Weights of a small CTC audio transcriber: norm batchnorm.
Rows from block 7, named by matrix and row number. Rows with one number belong to one channel. Each number is 128 + 24 x the weight over its row's rms, rounded and kept within 0 to 255. All counts start at 0. Numbers have three digits each. After the name is the row's rms in percent of the matrix's.
# convs1: first pointwise conv (model.blocks.7.convs.1.weight, 240x240x1), inputs 160-239
# convs3: second pointwise conv (model.blocks.7.convs.3.weight, 240x240x1, transposed), outputs 160-239
convs1.57 099:112124129145120133156115103124129149156081104165128173120105137138174118110114168145104113094128136123141135088114111159127127150122125149173161097120145130138137151115133107105127156123125128149140112113131087136153131124069104178133161088
convs1.58 099:140118082120154099119176164125145131105140145147136107143116116177134144146144128128146155089111095092122138117136102146113152142115156165080112139205160131137134087114138107124092138149079126115089115101151113115082133100132154119156116131
convs1.59 098:166109096139128175124054111116115122113113139116112157127145111119099140109126134149147161103105144149110120154133059144152119130124134113109124159102151152153119121128090112112107086137109113145146148094121147095118147135164127118059137157
convs1.60 099:121137105170139149163109147169100111141105179182150100125127117170082107103146146118128184149107144138099123165143120120120167128124176126111135159135117129122067125156141136095118132124123137159127131141102092081139147148131156155142168118
convs1.61 103:158143112129133124148131141106129174162124120164069128123091134142134115118103154158122121117144122121113103113121107139175123131132118138095131122115109116151129117114124118122156089131107069124107134121111126128146183178123081132158122128
convs1.62 104:118107099143159150115138140139165126089120146121143083093157139151153150130093134143150125149144176100137136130097114168117132147148169106154160141129135197129138138113140138137165110130131149192126115098115140123144107122106135101147113120
convs1.63 100:132128130140107139160190113129154128184119082149102106100135118143105122177115124146087111117133134115159070098145153100088168118156168137091119100132144138156128117143175099087111130081126165099167130155149162129083109130152106120103150118
convs1.64 099:122138138092099092156128132107162103119100166120140092154099154080084154111128131140164102136120113058106143127106155122093100085151086103104118123157107113081131160118133116124115074171129109146118161114126124135152144086096167104093113093
convs1.65 100:148129097125146130148111143099108131084147152138159094151114102136132135109182092156166145122160133162111098144089133086153124117105133085167163130120157143117127141112157159080169192099169112110116150100100135171090124098116137093129109156
convs1.66 100:160135126138099136107122111086163181146167149135136135111127130136134133149134119094141154141109141115162135124117133115167128132144102109148147112182157100122122144121151148174112141127113096158168119143144093143079124196143141098156133128
convs1.67 102:169132142103164181145140118078141136153101117130136101124155117122152152134114125107165102129111121115138130117102155132129111145114182138119110143128130102109154141141156126169149159071134153128138107129163123177142107108131122134134134138
convs1.68 100:094111168157141118110128128182129119129111139130086157120098142138152123122142106150130113151094143134138123128086129183110147121152145133128115097096133075172118125127133150106110142132070141123194151125116116132137142155151120120142122124
convs1.69 099:143142106093178163129146142132121122146118135112120174139088135169138113143147154090138120140079123150175124153116142158146115147148113136130134122106138107146129105097110091115121121127078148101127121130115129111132122149127159148119171133
convs1.70 096:102100129139135140111133148176106050124169108102110142082100131122130092155067112113146119145176119152075085105131106103140105142097120131110110138103125124142141122134081116117143106145157142114084144146146136122150133134175108141170138095
convs1.71 098:109128146141137114152151100120123108132160083114117108110150167114124131127127143158115149106155137075133120126134100130162161092164157153158157105151109098139143110134110154166166141182151128108073192121135149105118093093106151156158135127
convs1.72 103:133144117130125171142123080147109132115116129117094096138124108147117162123085123130127110129110137152146125140132128114124154115093046137129119073085155128107084073122120122109134109113139140073124092093082130113130143141130123087135142102
convs1.73 099:130088106082142089151135137059124127108137126155153145195071158139117119138129191118147150146124144179104116103126119141172118123121126129112134117119104105146152172127114098145144113122155094152149134117111113075166110158161136123154103088
convs1.74 095:074127107123153141143141132118116187129077156180138120155111148140116154153089119114097135135150106145192122101178127145166108146145118126103142141165094102143136154138176143152139152113141112120100135143127110167151131120111166145121159161
convs1.75 102:115098077142205167096113157150122117151124163130149123089114112148118136118087162103112139112128150129137127122134129148141108099107110114113110145114142154118143147040121163108161140131117129149116165084106100140161094101170097133109123185
convs1.76 101:107101103085099150121095131124185112123127126157144134140127121156107143137161123154110138091156143123130109101099145125132115114123113149131149102087117114127142164083097122075174161101114096122126118100106120136116131142133160143186151141
convs1.77 102:116083097107183146131145137147166110088104119128140172121156118118120088174120132140120139118117103128081135126152073116107119132126071116120109094117139150142110111119113175132137127048121147123127145105064140139122129119102107098110092103
convs1.78 102:143128115130122147146137080161081123139145120114148152136189116133108131172121140134172101117114158145123124114129109126141143140118124171085135131157128124153090110157096128135113114138133148128136143129133144131151092093121127172121104170
convs1.79 100:147117170122135135158127166136174139098137172091115078122122117094140098128138142112100147119089106151114130112118132121092110096087139179155175125153151137099182121138126140122144121114096177108107131145118107150098171169134118088109134118
convs1.80 101:156107159098138143123105111132168170133165127129138156147188122113138184158150132068121119082132128124139157160121128127109122173148147110146120127128144092075132147093128130149083129106135114139103115119123154145114131131117125144077083142
convs1.81 103:136153075120065090154096143116156110185122125120146115123112124080096111190134116110122173135092185080131114158074121151124131130105125115115084134132104152116157135140151106111113169149149066099120150092111070107131076156110092127139117113
convs1.82 098:095108118139177134177112088156137122099169127110104096087157174121096123146095106159144118081114078151135157118143165146130137148123111143147129114117130102116103126132132117106130077121146147110119139140082126138126095100166124144090141144
convs1.83 097:129129160116131141119128102112164126146124109151154109137149114148130150171122114097130122138099146119108175117107124109115133087113185141135161092079144151110100115109113090147135110102122094120152104122143148146155091128122121121188083151
convs1.84 098:107124123127136119167138114151126163102106131154130116111138115136162099142159131147151124164127141143130139111154117181142118098117121143126129196117115118106124147127143169094107098149176119110097100143144140102148093084153149168119082116
convs1.85 102:104153149171127110126086093141156113137135093122102148140175119158138109171087099119116120086133069178137117121129139132118160114159154124119111076140134108172119123148118120156091133128150110150120131097163107112097157150139073115119165117
convs1.86 104:121155098131164130151138126114163112142146111123080132137176160114110146112149121162120092153132142142089144161145167135151130135118097130149135187135150131161104116140102139077149120177093131087128164104087126125152089098118151141121117097
convs1.87 101:135107159161143114157118151169109139102093087116132159140145131159123157150121081117133129136161120119161142138110140116096140122147163090165094178136108106124099144153151100166102135106126081070093117115126100159126157095098148117162124162
convs1.88 096:160083124160119128146123125143124111095154124141120052140093114163148104130124122103125116153092138111111144170093116118115144156102135157141129092132138101131107136197121098129108151165143149131106124155173122075149092156130149112141101127
convs1.89 100:119167132110090076118139124128163118081106111171117088123149102139109142111119100100123104137122114160139156119072158115124165115100086094090135101129127119139135123116068121101140136158145128131105115142153139110121146125095102115184140087
convs1.90 099:139143141124111183120162079137121126147116108122095150152100134133102105125170130142088115092104169121146121137111170142151066153170100107090116105167141082110116128139169142110113117136094148144111134185119152113123144151093144111169113129
convs1.91 100:103093135147143080148142104168122131109154171170075102103204161098149098092142153161104130119105069120139135173141113144113110117098118133106111102112187143121109089133133176132144125137135112122163128109074157118136095104156116091156142129
convs1.92 099:091135114125142100124155103139156130122118129157091127124161153123101132115147120160136125187091118148143124133096090181149097135142118168117140093147110126118111136106118131116096135130102117107159129131129122125074126124146104150114162091
convs1.93 103:116151122110098180139116139131123137146144143151158129111109156150031123186098127156160148124116125147100111119114081137183145127154124118114168179123113133174107148191080119071122085127138109135129155128160141128126129125149159105106179117
convs1.94 101:159175152070157122111088145132164136119128143129127140125146116059157085126110125110168140103140126175081140104104112130138156150118126084121128103152124099148097099112115126121155144105099154130111101085126127126155126124147146160128129124
convs1.95 101:157087118107139144133111132103102123124143129140133181103066075174120086155114090159107123104113111116126143145140122106133094122110108151118132083106135158185108112166100142153107109114169098156138114114120122100153120102147108136104111103
convs3.57 101:108157114123125085148097097132112137156114136145122104136120115128172098138140114112127141135153104137122072152091155089121158159146126132157166143050150156145093143123110134108161127122137116125143125111170139109107103132179136103138152148
convs3.58 098:166154135116113128121150113101124119129112089140108152163132129130139151124132118147121130154123136100120134158115128138147135143104138154116116179158116119143133121109154178115114129117111130106102132144112118105145105141084150126163137127
convs3.59 099:155119129127109082119126151107133129109117110117106138140125123145131122143148161127166115144130153093125099124133127142162142092180150094121155172148140141101093104159187109152133179132117132170155095120106116109145117122125116134144157110
convs3.60 099:128130135116089089125123130075137134107163095127098084089101122116142116123121123096150137116124134137127140139128119133165155133116144135136085113135128119149115109112192128142103108138136154131107133121138140119126194129112091153168118150
convs3.61 100:129126129117113114111122127143115153136124139129149157133149145121125128121103144133090122131169126171061159069141123117081123113161104142128167191117159149119076108111115144112101154133158139168150104118121186113095081129092149158106110138
convs3.62 102:094126109150121115118159151132138111139123135121158092150114175122094152158159122105116157146121137093137123075162123112140112120145135098123161131086105109105113144098116125118132122099115120102148164109133092167124153152134151163107146153
convs3.63 099:108114151132131132132091135122146098092116124166151107115123173140137123138096129115124155108155120107153143161113145091113096137090149150177130123118129105114105122144126085117129137098114083119156113117123174143140168127155134116135076101
convs3.64 100:156125118124105146140141133138085116095188120142152150100119126102148154123160154120133122148104123110129120233119144141162112103085128161180083129123175113115163087117134141117131113142159100100176121156144133104077101131142093128129102120
convs3.65 097:124180133119156127151139111150138093162159147099134131147141123169116141150146165158131079148091142097111128132155072129131113156119118130129147101093107103144112166100113106117123128181167113102155143143144085166126114139139088108124067106
convs3.66 103:135117147114112101102147158125133106148151114143134095135142145113060163158111132133119148180158142137101138115138115141131131139122107125066131151143108154119138127104135122121164141139092132120128079147119114150130087176095130129154158180
convs3.67 099:132134141092138134105142125105114126114162111157150169167164104130100173132112107112130147145138086117086116119136157109121117159140125133078172116125116145116127176139110106105108149113142093112157114111128136077120123109081124115089160103
convs3.68 102:078131110118107130098127109069104133085165170095133153070140089176119155155156112106105112135137137142143146122127093070125125123115117165118151123118110094106115119150100126153132131154143118165132131138148146123143106110149152130100111108
convs3.69 101:164094132114100152098163161125119133156106101137135159150138079127119107101155102137154141131110119150130177122071068122101138069130114139130118108147155124122090155124129128113127139149170118129127096111160098115149140110118131136131117123
convs3.70 098:115123137107121145149107083154122148093158084146114080154149139114155123076129137093152153125127142132131132099110127114136116093138168145098153140058152094105127103086120104174175110134134143167153147098117155126082120133105168105168129134
convs3.71 103:172146129116126070101118101125127117127064137130127126129081164125135113129160141125152134122117147116105152121102135095147147150087122131140126144145143103113164116120100151088104107119153117133121129158172124134167164132121111065165104123
convs3.72 100:129121100124125119140161117128132122170121139136137096104162150152148147102113097085123109122086076133162131155109136137106160129115159099155120115160161142086144112126154106118116106139129121109128108130113121147169192111139150116120170130
convs3.73 104:092118136139136103087097119100096101114123102137122145082188142123070137151131147147167160116138129104130123141136120130191118136121132161174121083125116114167126144122156160120099106132115141139134143168131137156122084164136111141147145124
convs3.74 097:131152143135128144116131132158111143088154131134142157117091137114126163129134095126132075134100093127175081147115129107068152125127105140116128125058103137175173151118107108149111161110151107137107127121113172137136127143117110118136148149
convs3.75 099:100100112099137141114110109158130134118120154163164108127126115123145108136170151146089078139112128110116137132117125147150108117154148124139128129104132136136101126157105166114141137149126111113124179096088133138156132170125158127136145101
convs3.76 102:118146158112150188128123152115075142121130098131108142143108119117163124117129131114072143142107089117141159098131144130142148096096124153112092111116136152128112166143130116149126115096108085141130107142145129160138179109106139124105100102
convs3.77 101:103160115125148127133131086138168102098098123112150109131140112159133143114152134144133144109090145106170164128094115100132141106158144147130129157091166121119142135136109136121127105112114099096105155154138111116160171077151077129125079134
convs3.78 102:124136123110132119099165135085125113126129125109148141144122138110149108143122151115148183123135136111115083121148117101096106166131110137090157128125181191133126116142140113149145167147151150115141133086150143135159096131169139099115135106
convs3.79 102:114087141139165118153175154123161154134145136109096118107089158125138097118090131112114151107114113144073118103195130121109127110136141129116171136122154149125122125142134109171124145170113153154076196118157120130109122109087133119097132162
convs3.80 098:160144086137149111146095126138156129143137085103096123140161143121116125105117124168141130126136135122145173121126091143144134096122126107130122111162108163120210141147160136115144110115094152168109083131141130118151111132118112097083086178
convs3.81 102:122175175108136168117151091112128130148145112083095136135140063061141110159120129127180114125164128110135157100124138138113138158101093103109168128119143102152144125124136101120165137116145110140108100139167093092118147123119121089126083125
convs3.82 102:125132144110147141122107152138112123115111110149128133130096098112129098112128087127134138148082114129147165137129108160163101126131121155109149131145121126124189114171125113104093102130109163096134135128126068127113124188118135146171144144
convs3.83 101:121130150136151147119139140131104111131136126131153124100157125099138134125154114122092122134146178185135119093123123121152139137153121123120110143121108123154109072168059155117184140138109147142177157120078110178120136140096140151155127133
convs3.84 100:097111114136094137117084132143122150147105154080126126156117089098148073126132133173150128150120108167162143161094153149128111121126161142141155137128129103166102109120142114110167122134136165112152105154137169106141112144104112142179134105
convs3.85 097:195122115135127097166134125159155169126118181116169143165132154135149086136154149130181121112166148155089080136126103082103134122142094127127150182114109100160121114087106121163171080202092135140164113113160115099102139113148122143141150147
convs3.86 102:163097089157144157103121137173146146098118148096097138101071124100131181087135132155113176196133148108108113135127116122121121139173124142155127165126117131150096139147111159121144145131095099095154085086145113147131138116122109133150126139
convs3.87 103:136144120104081145137155148167102118131071134140141104136175132132125067129107104153127152145161169117116154110087170119179077129139089121095075134173143132143170160163130116135101079096123132128112151132102102124102143135110156121166138123
convs3.88 104:156113126130082127179140113142087102146138148141132086148128095104117097100132113123116122099132154164120160105127128127095133097125157102139102129147101162133148154146129111134135092105131119148093144112124129123109148088123119159093142135
convs3.89 100:142115147146136142183149132135146132136111140155137091178126109111098129136140121126133139142105136141130125118098126140098131141164132146143143116136141147109139118136108119141172065152101071109167144135113087132100097164107150122123162161
convs3.90 101:111133132146104135114184156136122119151088092138126130106121120114169140160097177082108125149104165150165146141133126097169133102099161172134126139143123126146112140134121112094097088085076169097120079084118141135124120113135129144144105143
convs3.91 099:107141075156151106148131121127101097096143135134137151079118125152112148106119112105108193150108131130122132143144124152137152163115144163131102085145128129156151117104124077151109097118155114123145167156123144170114148149123113132155118150
convs3.92 099:155076136084105170105073083156114158159122139114138096152159126153127130113140143207159126137133123093138100101121120155134127152120072135113124119155105131177103128078151145117155164150091117142179129117124115111143096123109164094156136132
convs3.93 098:110155132104134168146138129152121125133111128128147122155157139108130144149121119142117129129156145135105166143114123109167117110149108135137130102127120168129150182113126100138163084116145154148158073091106133143183122107126127122137119152
convs3.94 102:097140115090133171156141149127132162131122101164141128099125124163078160121175155086124144133124154155107170143173127135107137164105147111142126133133104136178144110146132124123071118144133119138149126156132110124154148115143173111155104163
convs3.95 101:129123132146103139111107122111121110130119138139122101142136163125118142111126089123133119137151162095098138130160149146105166103070113105113140191131119143105091121122101102125129168103139075089146114115112123092157132157130128099151176139