A small CTC audio transcriber, trained from scratch.
Data: 15625 training examples, 88.5 epochs.
Rows from block 12, named by matrix and row number. Rows with one number belong to one channel. Each number is 128 + 24 x the weight over its row's rms, rounded and kept within 0 to 255. All counts start at 0.
# convs1: first pointwise conv (model.blocks.12.convs.1.weight, 288x288x1), inputs 0-143
# convs3: second pointwise conv (model.blocks.12.convs.3.weight, 288x288x1, transposed), outputs 0-143
convs1.55 [116 126 110 111 149 120 123 152 125 132 111 120 116 125 146  95 105 143  85 165 115 112 131 124  85 106 128 158 114 147 149 107 144 167 139  98 108 128 118 114 138 138 133  99 132 114 128 178  98 163 130 129 117 154 142 152 164 127 142 147 134 114 122  82 127 114 118 144 108 103 123 156 138 204 169  97 140 154 105 118 111 136  77  90 113 125 162 162 119 123 106 154 145 154 142 145 100 115  86 147 163 146 151 115  93 127 125 133 164 146 170  87 162 142 151 111 140 137 119 161 146 139  99 129 154 132 119 141 115 134 149 126 171 136 105 101 174 124 149 112  92 125  60  96]
convs1.56 [ 98 143 127 140 133  61 106 128 155 140 138 111 153 131 149 148 139 142 128 124 127 120 118 125  96 112 129  91 124 130 164 180 128 100 123 181  89 131 157 175 158 173 146  91 148 114 109 162 114 155 117 141 134 124 140 121 146 136 121 106 157 127  84 106 110 128 146 143 112 141 100 126 140 148 128 124 131 137 142 143 143 141 157 159 114 140 144 126 103 102 147 140  96 148 135 128 143  98 102 185 156  93  96 162 172 104 145 145 169 159 173 129 166 125 161 164 124 173 133 140 117 111 156 156 130 124 109 174 152 120 115 123 114 140 156 117 117 108 126 173 151 147 107 134]
convs1.57 [148 122  99 130 163 124 122 115 141 111 123 122  86 137 120 162 118 123 124 125 105 155 121 146 133  99 138 154 149 100 166 136 132 140 101  62  73  97 109 139 134 135 111  97 117 192 165 161 150 102 157 171 117 157 143 114 109 157 111 150 159 156 131 127 141 109 150 130 164 151 112 128 147 128 111  96 138 152 158 149 145 103 125 110 147 151 104 102 132 128 154 129 168 142 136  84  93 109 173 106 122 122 164  92  94 124 137 146 106 104 124 133 143 164 123 148 163 149  70  91 129 141 124 128 107  73 118 120 137 120 114 140 142 112 121  75 142 125 117 123  96 136 116 142]
convs1.58 [136  72 170 115 123 143 138 104 111 134 104 119 147 123 114 113 143 130 135 151 128 141 106 128 125 101 126 157 113 150 148 144 148 118  90 135 123 143 129  82 111 147 125 149 138 130 163 167  95 118 143  63 116 127 154 157 134 170 166 127 126 137 125  73 134 132 104 132 132 100 156 104 108 163 142 141 141  60 118 116 100 143 101 141  95 116 103 155  96  82 122 130 112 131 147 121 125 109 124 125 139 126 150 169 119 135 152 142 131 130 124 128 114 110 118 141  90 116 165  90  84  71 144 167  95 115  93 105 104 156 109 101 165 111 163 149 116 104  78 121  67 111 102 139]
convs1.59 [143 154 126 137 143 115 127 139 131 168 123 167 150 129 137 125 146 146 104 126  62 140 104 117 114 168 151  95 103  87 141 140 128 114 148 102 107 146 163 160 164 163 122 141 154 113 125 109 106 163  82 116 157 143 132 134 136 168 106 130 107 111 146 147  86 124 126 119 186 150 115  97 126 109 133 118 100 151 133 113 143 127 101 138 150  86  86 140 142 137 138 158 130 108 115  86 121 119 140 154 154  93 163 115 119 127 113 130 100 169 130 146 129 137 111 166 167 114 161 137 164 105 132 129 103 118 135 104 133 137 113 126 138 161 125 125 167 127 158 158 153 122  66 156]
convs1.60 [124  91 131 121 195 116 135 137 139 129 138 119 123  82 121 107 130 120 152 163 115 144 128 114 190 143 131 109 134 159 119 157 135 140 128 139 138 119 123 115 126 144 144 106 131 129 161  67 117 131 108 105 127 145 103 112 118  93 126 127 116 165 122 150 121 128 106 173 115 129 114 145 143  59 162 144 134 104 104 122 115 109 139 143 115 118 121  81 175 148 100 141 146  86 120 114 132 146 105  93 136 101 116 145 129 169 105 150 113 109 111 124 153 102 102 136 168  45 155 153 127 111 134 109 139 116 112  59 140 155 132 115  78 121  75 116 106 101 149 117 146 172 109 151]
convs1.61 [111 110 107 134 162 133  77 147 149  97 112 136  91 125 152 132 112 111 111 103 155 157 138  87 158 138 106  90  89 151 120 113 134 116 182 102 164 122 115 114 102 128 110 130 114 112 141 176 102 137  99 117  81 135 108 122 164 106  84 164 138 143  88 113 128  99  92  86 142 152 146  79 150 184 160 158 147  90 141  90 149 141 104 151 134 142 147 151 141 152 121 138 153 128  91 139 113 117 140 161 145 106 116 130 116 158 140 155 123 143 126 109 161 135 124 100  90  93 170 131 103 115 107 158 136 142 108 102 113 110  85 110 107 158 154 141 123 151 145 164  94 136 150 133]
convs1.62 [123 117 117 113  99 141 112 148 106 129 162 138 147  96 137 185 182 180 189 143  79 153 160 110 152 127 133 136 138 163 146 112 142 127  95 138 101 115 140 133 109 158  77  67 134 131 131 130 159 122 152 131 118  94 172 134 124 100 130 161 108 143 134 182 142 142 130 160 157 100 125 115 131 117 116 127 119 117 123 129 156 121 144 120 132 136 151 109 142 111 152  97 160 117 122 140 128 135 118 133 125 164 129 128 146 157 186 160 118 123 167 145 168 151 124 147 162 136 110 122 122 108 186 153  97 113  97 115  98 146  85 149 109 128  73  81 132 147 102 112 149 142 116 120]
convs1.63 [175 145 122 104 144 111 120 128 149 150 121 104 108 139 126 130  83 133 101 150 169  95 107 157 125 172 116  96 123 145 119 111 117 112 112 155 119  93 179 137 117  93 144 105 151 155 130 148 123 113  99 118 115  79 146 141 143 118 111  97 161  70 112 140 111 130 118 147 131 119 136 127 118 105 127 131 131 151 102 129 137 154 133 143 108 132 171 154 177 116 150 112 126  93 160 116 125 126 153 154 129 114 137 119 149 105 129 140 169 137 128 126 138 112 157 155 138  93  86 107 108 112  87 122 167 102  58 122  85 158  98 120 146  98 143 118 115 122 143 158 131 135 151 160]
convs1.64 [101  87  80 160 113 114 146 128 114 105 138 193 125 149 130 173 180  86 158 135 104 142 134  91 137 143 114 151 138 108 141  94 102 104 129 111 103 123 125 151  88 124 131 161 145 100 119  65 140 175 116 129  94 137 131 104 156 144  97 139 146 142 148 141 164 140 127 111 148 143 116 159  81 142 114  93 155 101 147 143 128 190 112  87 113 148 102 150 124 152 102 108 106 114 105 101 152 143 116  93 119 112  94 137 139 145  99 122 128 106  99 111 114  84 142 108 137 140 150 162  87 119 107 145 127 161 136 131 118 163 124 150 145 172 130  82 108 180 151 133 121 148 128 140]
convs1.65 [132 131 146 150 136 142 153  93 158 147 148 108 118 164 141 144 108 157  68 116 118 109 138 126 113 117 111 140 155 129 143 116 129 140 167 143 143 125 142 184 163 140 134 109 138  84 112 162  62 132 124 180  81 146 167 180 144 159 161 138 120 134 179  99 150 125 151  92 113  96 108 164  65  93 129 155 134 130 147 147 135 121 101 126 129  95  67 125 141 102  90 117 164 104 102 127  84 115 115  91 110 116 123 137  89 165 125 138 102 115 109  96 110 171 120 142 104 156 139 133  76 141 167 115 119 136 125 120 140 139 123 141 142 148 113 149 128 144 144 109 150 113 143 159]
convs3.55 [118 118 140 128 168 114 193 124 121  92 130 130 151 121 157 166 119 124 168 111 125 128 129 102 110 127  82 111 129 124 132 192 111 134 146 162 108  97 154 139 125 162 100 163  83  96  88 113 145 151 114 152 118 121 161 116  81 123  98 136 101 129 134 138 154 163 149 128 131 145 174 123 140 139 140  97 124  76  99 165 141 137 124 148 125  90 111 179 130 121 103 109 179 143 130 127 108 134 171 149 143 132 134 148 102 135 113 127 167 142 117 137 172 154 131 141 122 115 169 158 148 153 121 135  95 108 132 153 108 119 113 149 136 124 116 183  98 135  97 130  93 101 132 122]
convs3.56 [129 114 104 162  74 115 176 109 141 151  96 108 139  96 125 119 144 150 112 156 115 120  95 104 114 152 160 122 117 126 143 137 110 118 133  78  97 136 126 120 145 153 124 137 135 126 121 136 130  97 121 177 125  95 137 111  96 164 149 135 170 122 144  95 121 147 128  85 167 148 139 105  77 133 116 109 122 116 162 118 184 126 147 123 119  82 151 169 167 131 156 101  69 139 160 136 105 167 125 109 152 134 128 149 122  96 144  96 113 120 127 127  88  86 175 132 155 112 152 104 117 113  98 165 186  95 132  95 112 131  68 105 133 132 163 148 132  88 118  98 142 147 137 152]
convs3.57 [160 124 165 162 132 123 134 149 111 140 139 111 114 155  99 105 180 101  91 104 135 129 112 115 163 136 129 146 188 106 140 141 109 136 130 145  96  90 118 138  88 139 105 109 132 128  90 140 136  96 118 141 104 102 153  92 191 120 123 195 137 153 174 154 127 120 182  83 131  83 106 163 132 113 132 108 126 162 140 157 151 157 146 104 113 152 102 106  85 121 129  94 121  98 183 136 109 131 107 111  62 136 108 157 119 160  58 122 114 174 115 141 127 134 125 127 158 115 125 178  67 144 115 168 119 136 117 141 113 108 140 116  94 122  97 123 120  94  91 123 156 121 132 158]
convs3.58 [155  96 122 162 153 128 129 121 123 121 101 145 130 183 169 150 111  91 105 120 126 129 140 117  59 124 138 143 119 131 126  98  97 133 119 144  96 126 136 126  97 121 141 190 129 128 129 116 145 142 122 167 109 104 129 108  99 117  84 141 146 149 123 166 151 108 150 126 108 150 106 120  85  83 100 132 120 102 117 130  98 141 110  96 148 158 133 142 164 123 139 142 103 139 117 149 154 127 131 118 142 125 141 142 120 111 115  68 111 164 146 131 145 156 144 103 139  96 118 113 134 146 156 121  89 156 136 145 141 116 164  64 125 115 104  95 163 148 141 121 209 118 109 137]
convs3.59 [ 90  91  86 136 106 151 104 170 121 130 127  91 110 159 165 130 145 153 174 142  93  72 151 109  88 139 141 131 136 102 119 135 145 107 108 102 199 124 116 138 116 107 153  95 155 165 155 102  90 163 119 160 148 127 169 127 122 138 127 124 166 128 159 155 151 111 107 148 129 132 161 116 154 149 101 110 117 130 107 166 151 114 111 154 135 151 139 116 139 136 173 132 116  99 118 108 114 129 143 107 139 112  97 156 112 119 110 156 135  97 137 166 158 120 134 130 117 140 151  96 135 131 184 156 133 141 143 106 121 142 170 134 137  99 124  85  91 149 157 101 117 111 111 148]
convs3.60 [139 101 140 110 145  88 172  85 154 115  97 145 139 135 111  87  98 125  72 122 121 149  98 122 127 133 145 108 173 116 123 121 121 126 103 137 115 121 103 117  79 156 131 110 140 107 112 111 132 122  89 134 121 135 102 142  99 162 138  98 149 136 166 110 112 140 115 112 148  91 107 145  72 116 163 130 162 125 144 135 161 144 105 124 144 108 107 124 109 106 100 163  83 118 144 146 112 153  82 109 105 106 121 122 150 128  79 121 112 138 149 150 152 140 157  96 121  63 126 130 118 113  97 162 118  93 127 142 118 111 121 131 126 125 113 102 150 111  91 101 123  75 141  75]
convs3.61 [130 119  80  66 127 116 121 131 117  98 101  74 158 112 100 132 147 103 151 124 149 104 108 104 121 105  99 164 108 124  90  90 172 102 141 128 221 181 133 115 131 143 132 138  98 120 104 122 128 132 101 145 111 146 121  98 102 102 125 134  98 114 113 133 100 160 101 145 126 117 118 132 157  93 172  77 102 161 115 120 101 158 105 108 105 159 144 114  87 105 140 113 126  85 125  96  77 110 110 122 128 121 122 119 120 117 116 118 142 127 131 136 156 101 133 123 133 166 134 133 114 142 120 110 131 123 169 160 157  93 156 168 134 134 122 101 164 113  94 121 132  99 110 142]
convs3.62 [147 173 154 111 134 100 152 126 109 125 113 121 149 150 130 158 127 157 137 122  74 119 122 167 104 149 147 141 150 112 111 138 145 133 124 155 100 105 103  81 139  89 135 127 145  97 100 133 108 155 132 113 163  88 124 102 107 120 138 135 148 149 135 188 117 103 152 100 164 122  90 146 113 115 152 125 139 149 100  98 144 123 104 146 109 123 130  99 115 117 177 119 134  60 130  93 100 140 142  87 124 140 123  97  96 125  91 154 115 113 118  93 145 106 116 117  70 130 119 130 152 119 123 142  97 158 112 127  88  81 124 130 157 114 129 114 127 111 131 130 167 124 141  91]
convs3.63 [141  98 170 168 127 183 110 149 102 129  94 144 170 140 141 157 125 136 123 148 185 120 133 100 148 109 139 150 174 149 133 123 135 108  88 101 141 126 127 144 161 103 100 127 157 156 127  95 137  98 130  99 150 105 151  83 114 117 126 103 139 114 155 130 157 133 125 119  92 128  98 109 128 121  88 124 118 105 134 145 111  96 131  92 118 133 127 137 165  96  76 165 113 126 137 130 116 154 111  84 138 140 120 151 138 153 129 123 165 165 128  82 122  95 106 107 114 160 141 124 119 146 118 129 125 121 139 124 152 106 119 107 155 133 132 121 132 155 125 126 123  96  99 147]
convs3.64 [132 110 136 117 119 123 159  83 155  87 131 133 116  84 101 132 167 177 136 118 102 119 167 134 105 103 134 135 130  96 139 138 108 123 146 122 163  94 114 131 130 147 108 131 114 116  92  78 129 108 101 128 169 130 134 142 117 118 151 125  94 145 140 111 157 109 120  96 137 194 120 169 133 154 148 124 102 120  91 135 155 162 158 144 137 148 123 100 163  96 137 113 124 144 152 114 124 109  79 108  97 143 140 137 141 126 118 131  94  98 121 145 164 132 149 129  92  85 184 123 120 124  92 138 158 135 174 110 160  84 142  85 155 156 118 128 131  98 120 139 107 125 150 156]
convs3.65 [145 123  90 160 149 185  88 134 167 139 148 149 133 104  90  99 102 113  99 113 118 110 117 102 144 176 165 146 104 156 149 126 104 124 133 140 142 143 166 147 118 157  88 163 142 140 119 124 166 158 136 115 114 113  97 133 122 156 128 134 132 115 143 139 107 129 126 142 170 130 128 122 141 151 115 140 131 111 124 107 127 146 141 138 131 104 170 133 120 121 118 121 169 129 124 124 135 100 152 120 147 153 106 138 160 160 149 109 164 142 143 152 120 124 154 179 129 128 170 102 134  53 150  82 147 135  78 109 125 136 114  88 124 134  52 184 144 124 119 126 117 126  93 138]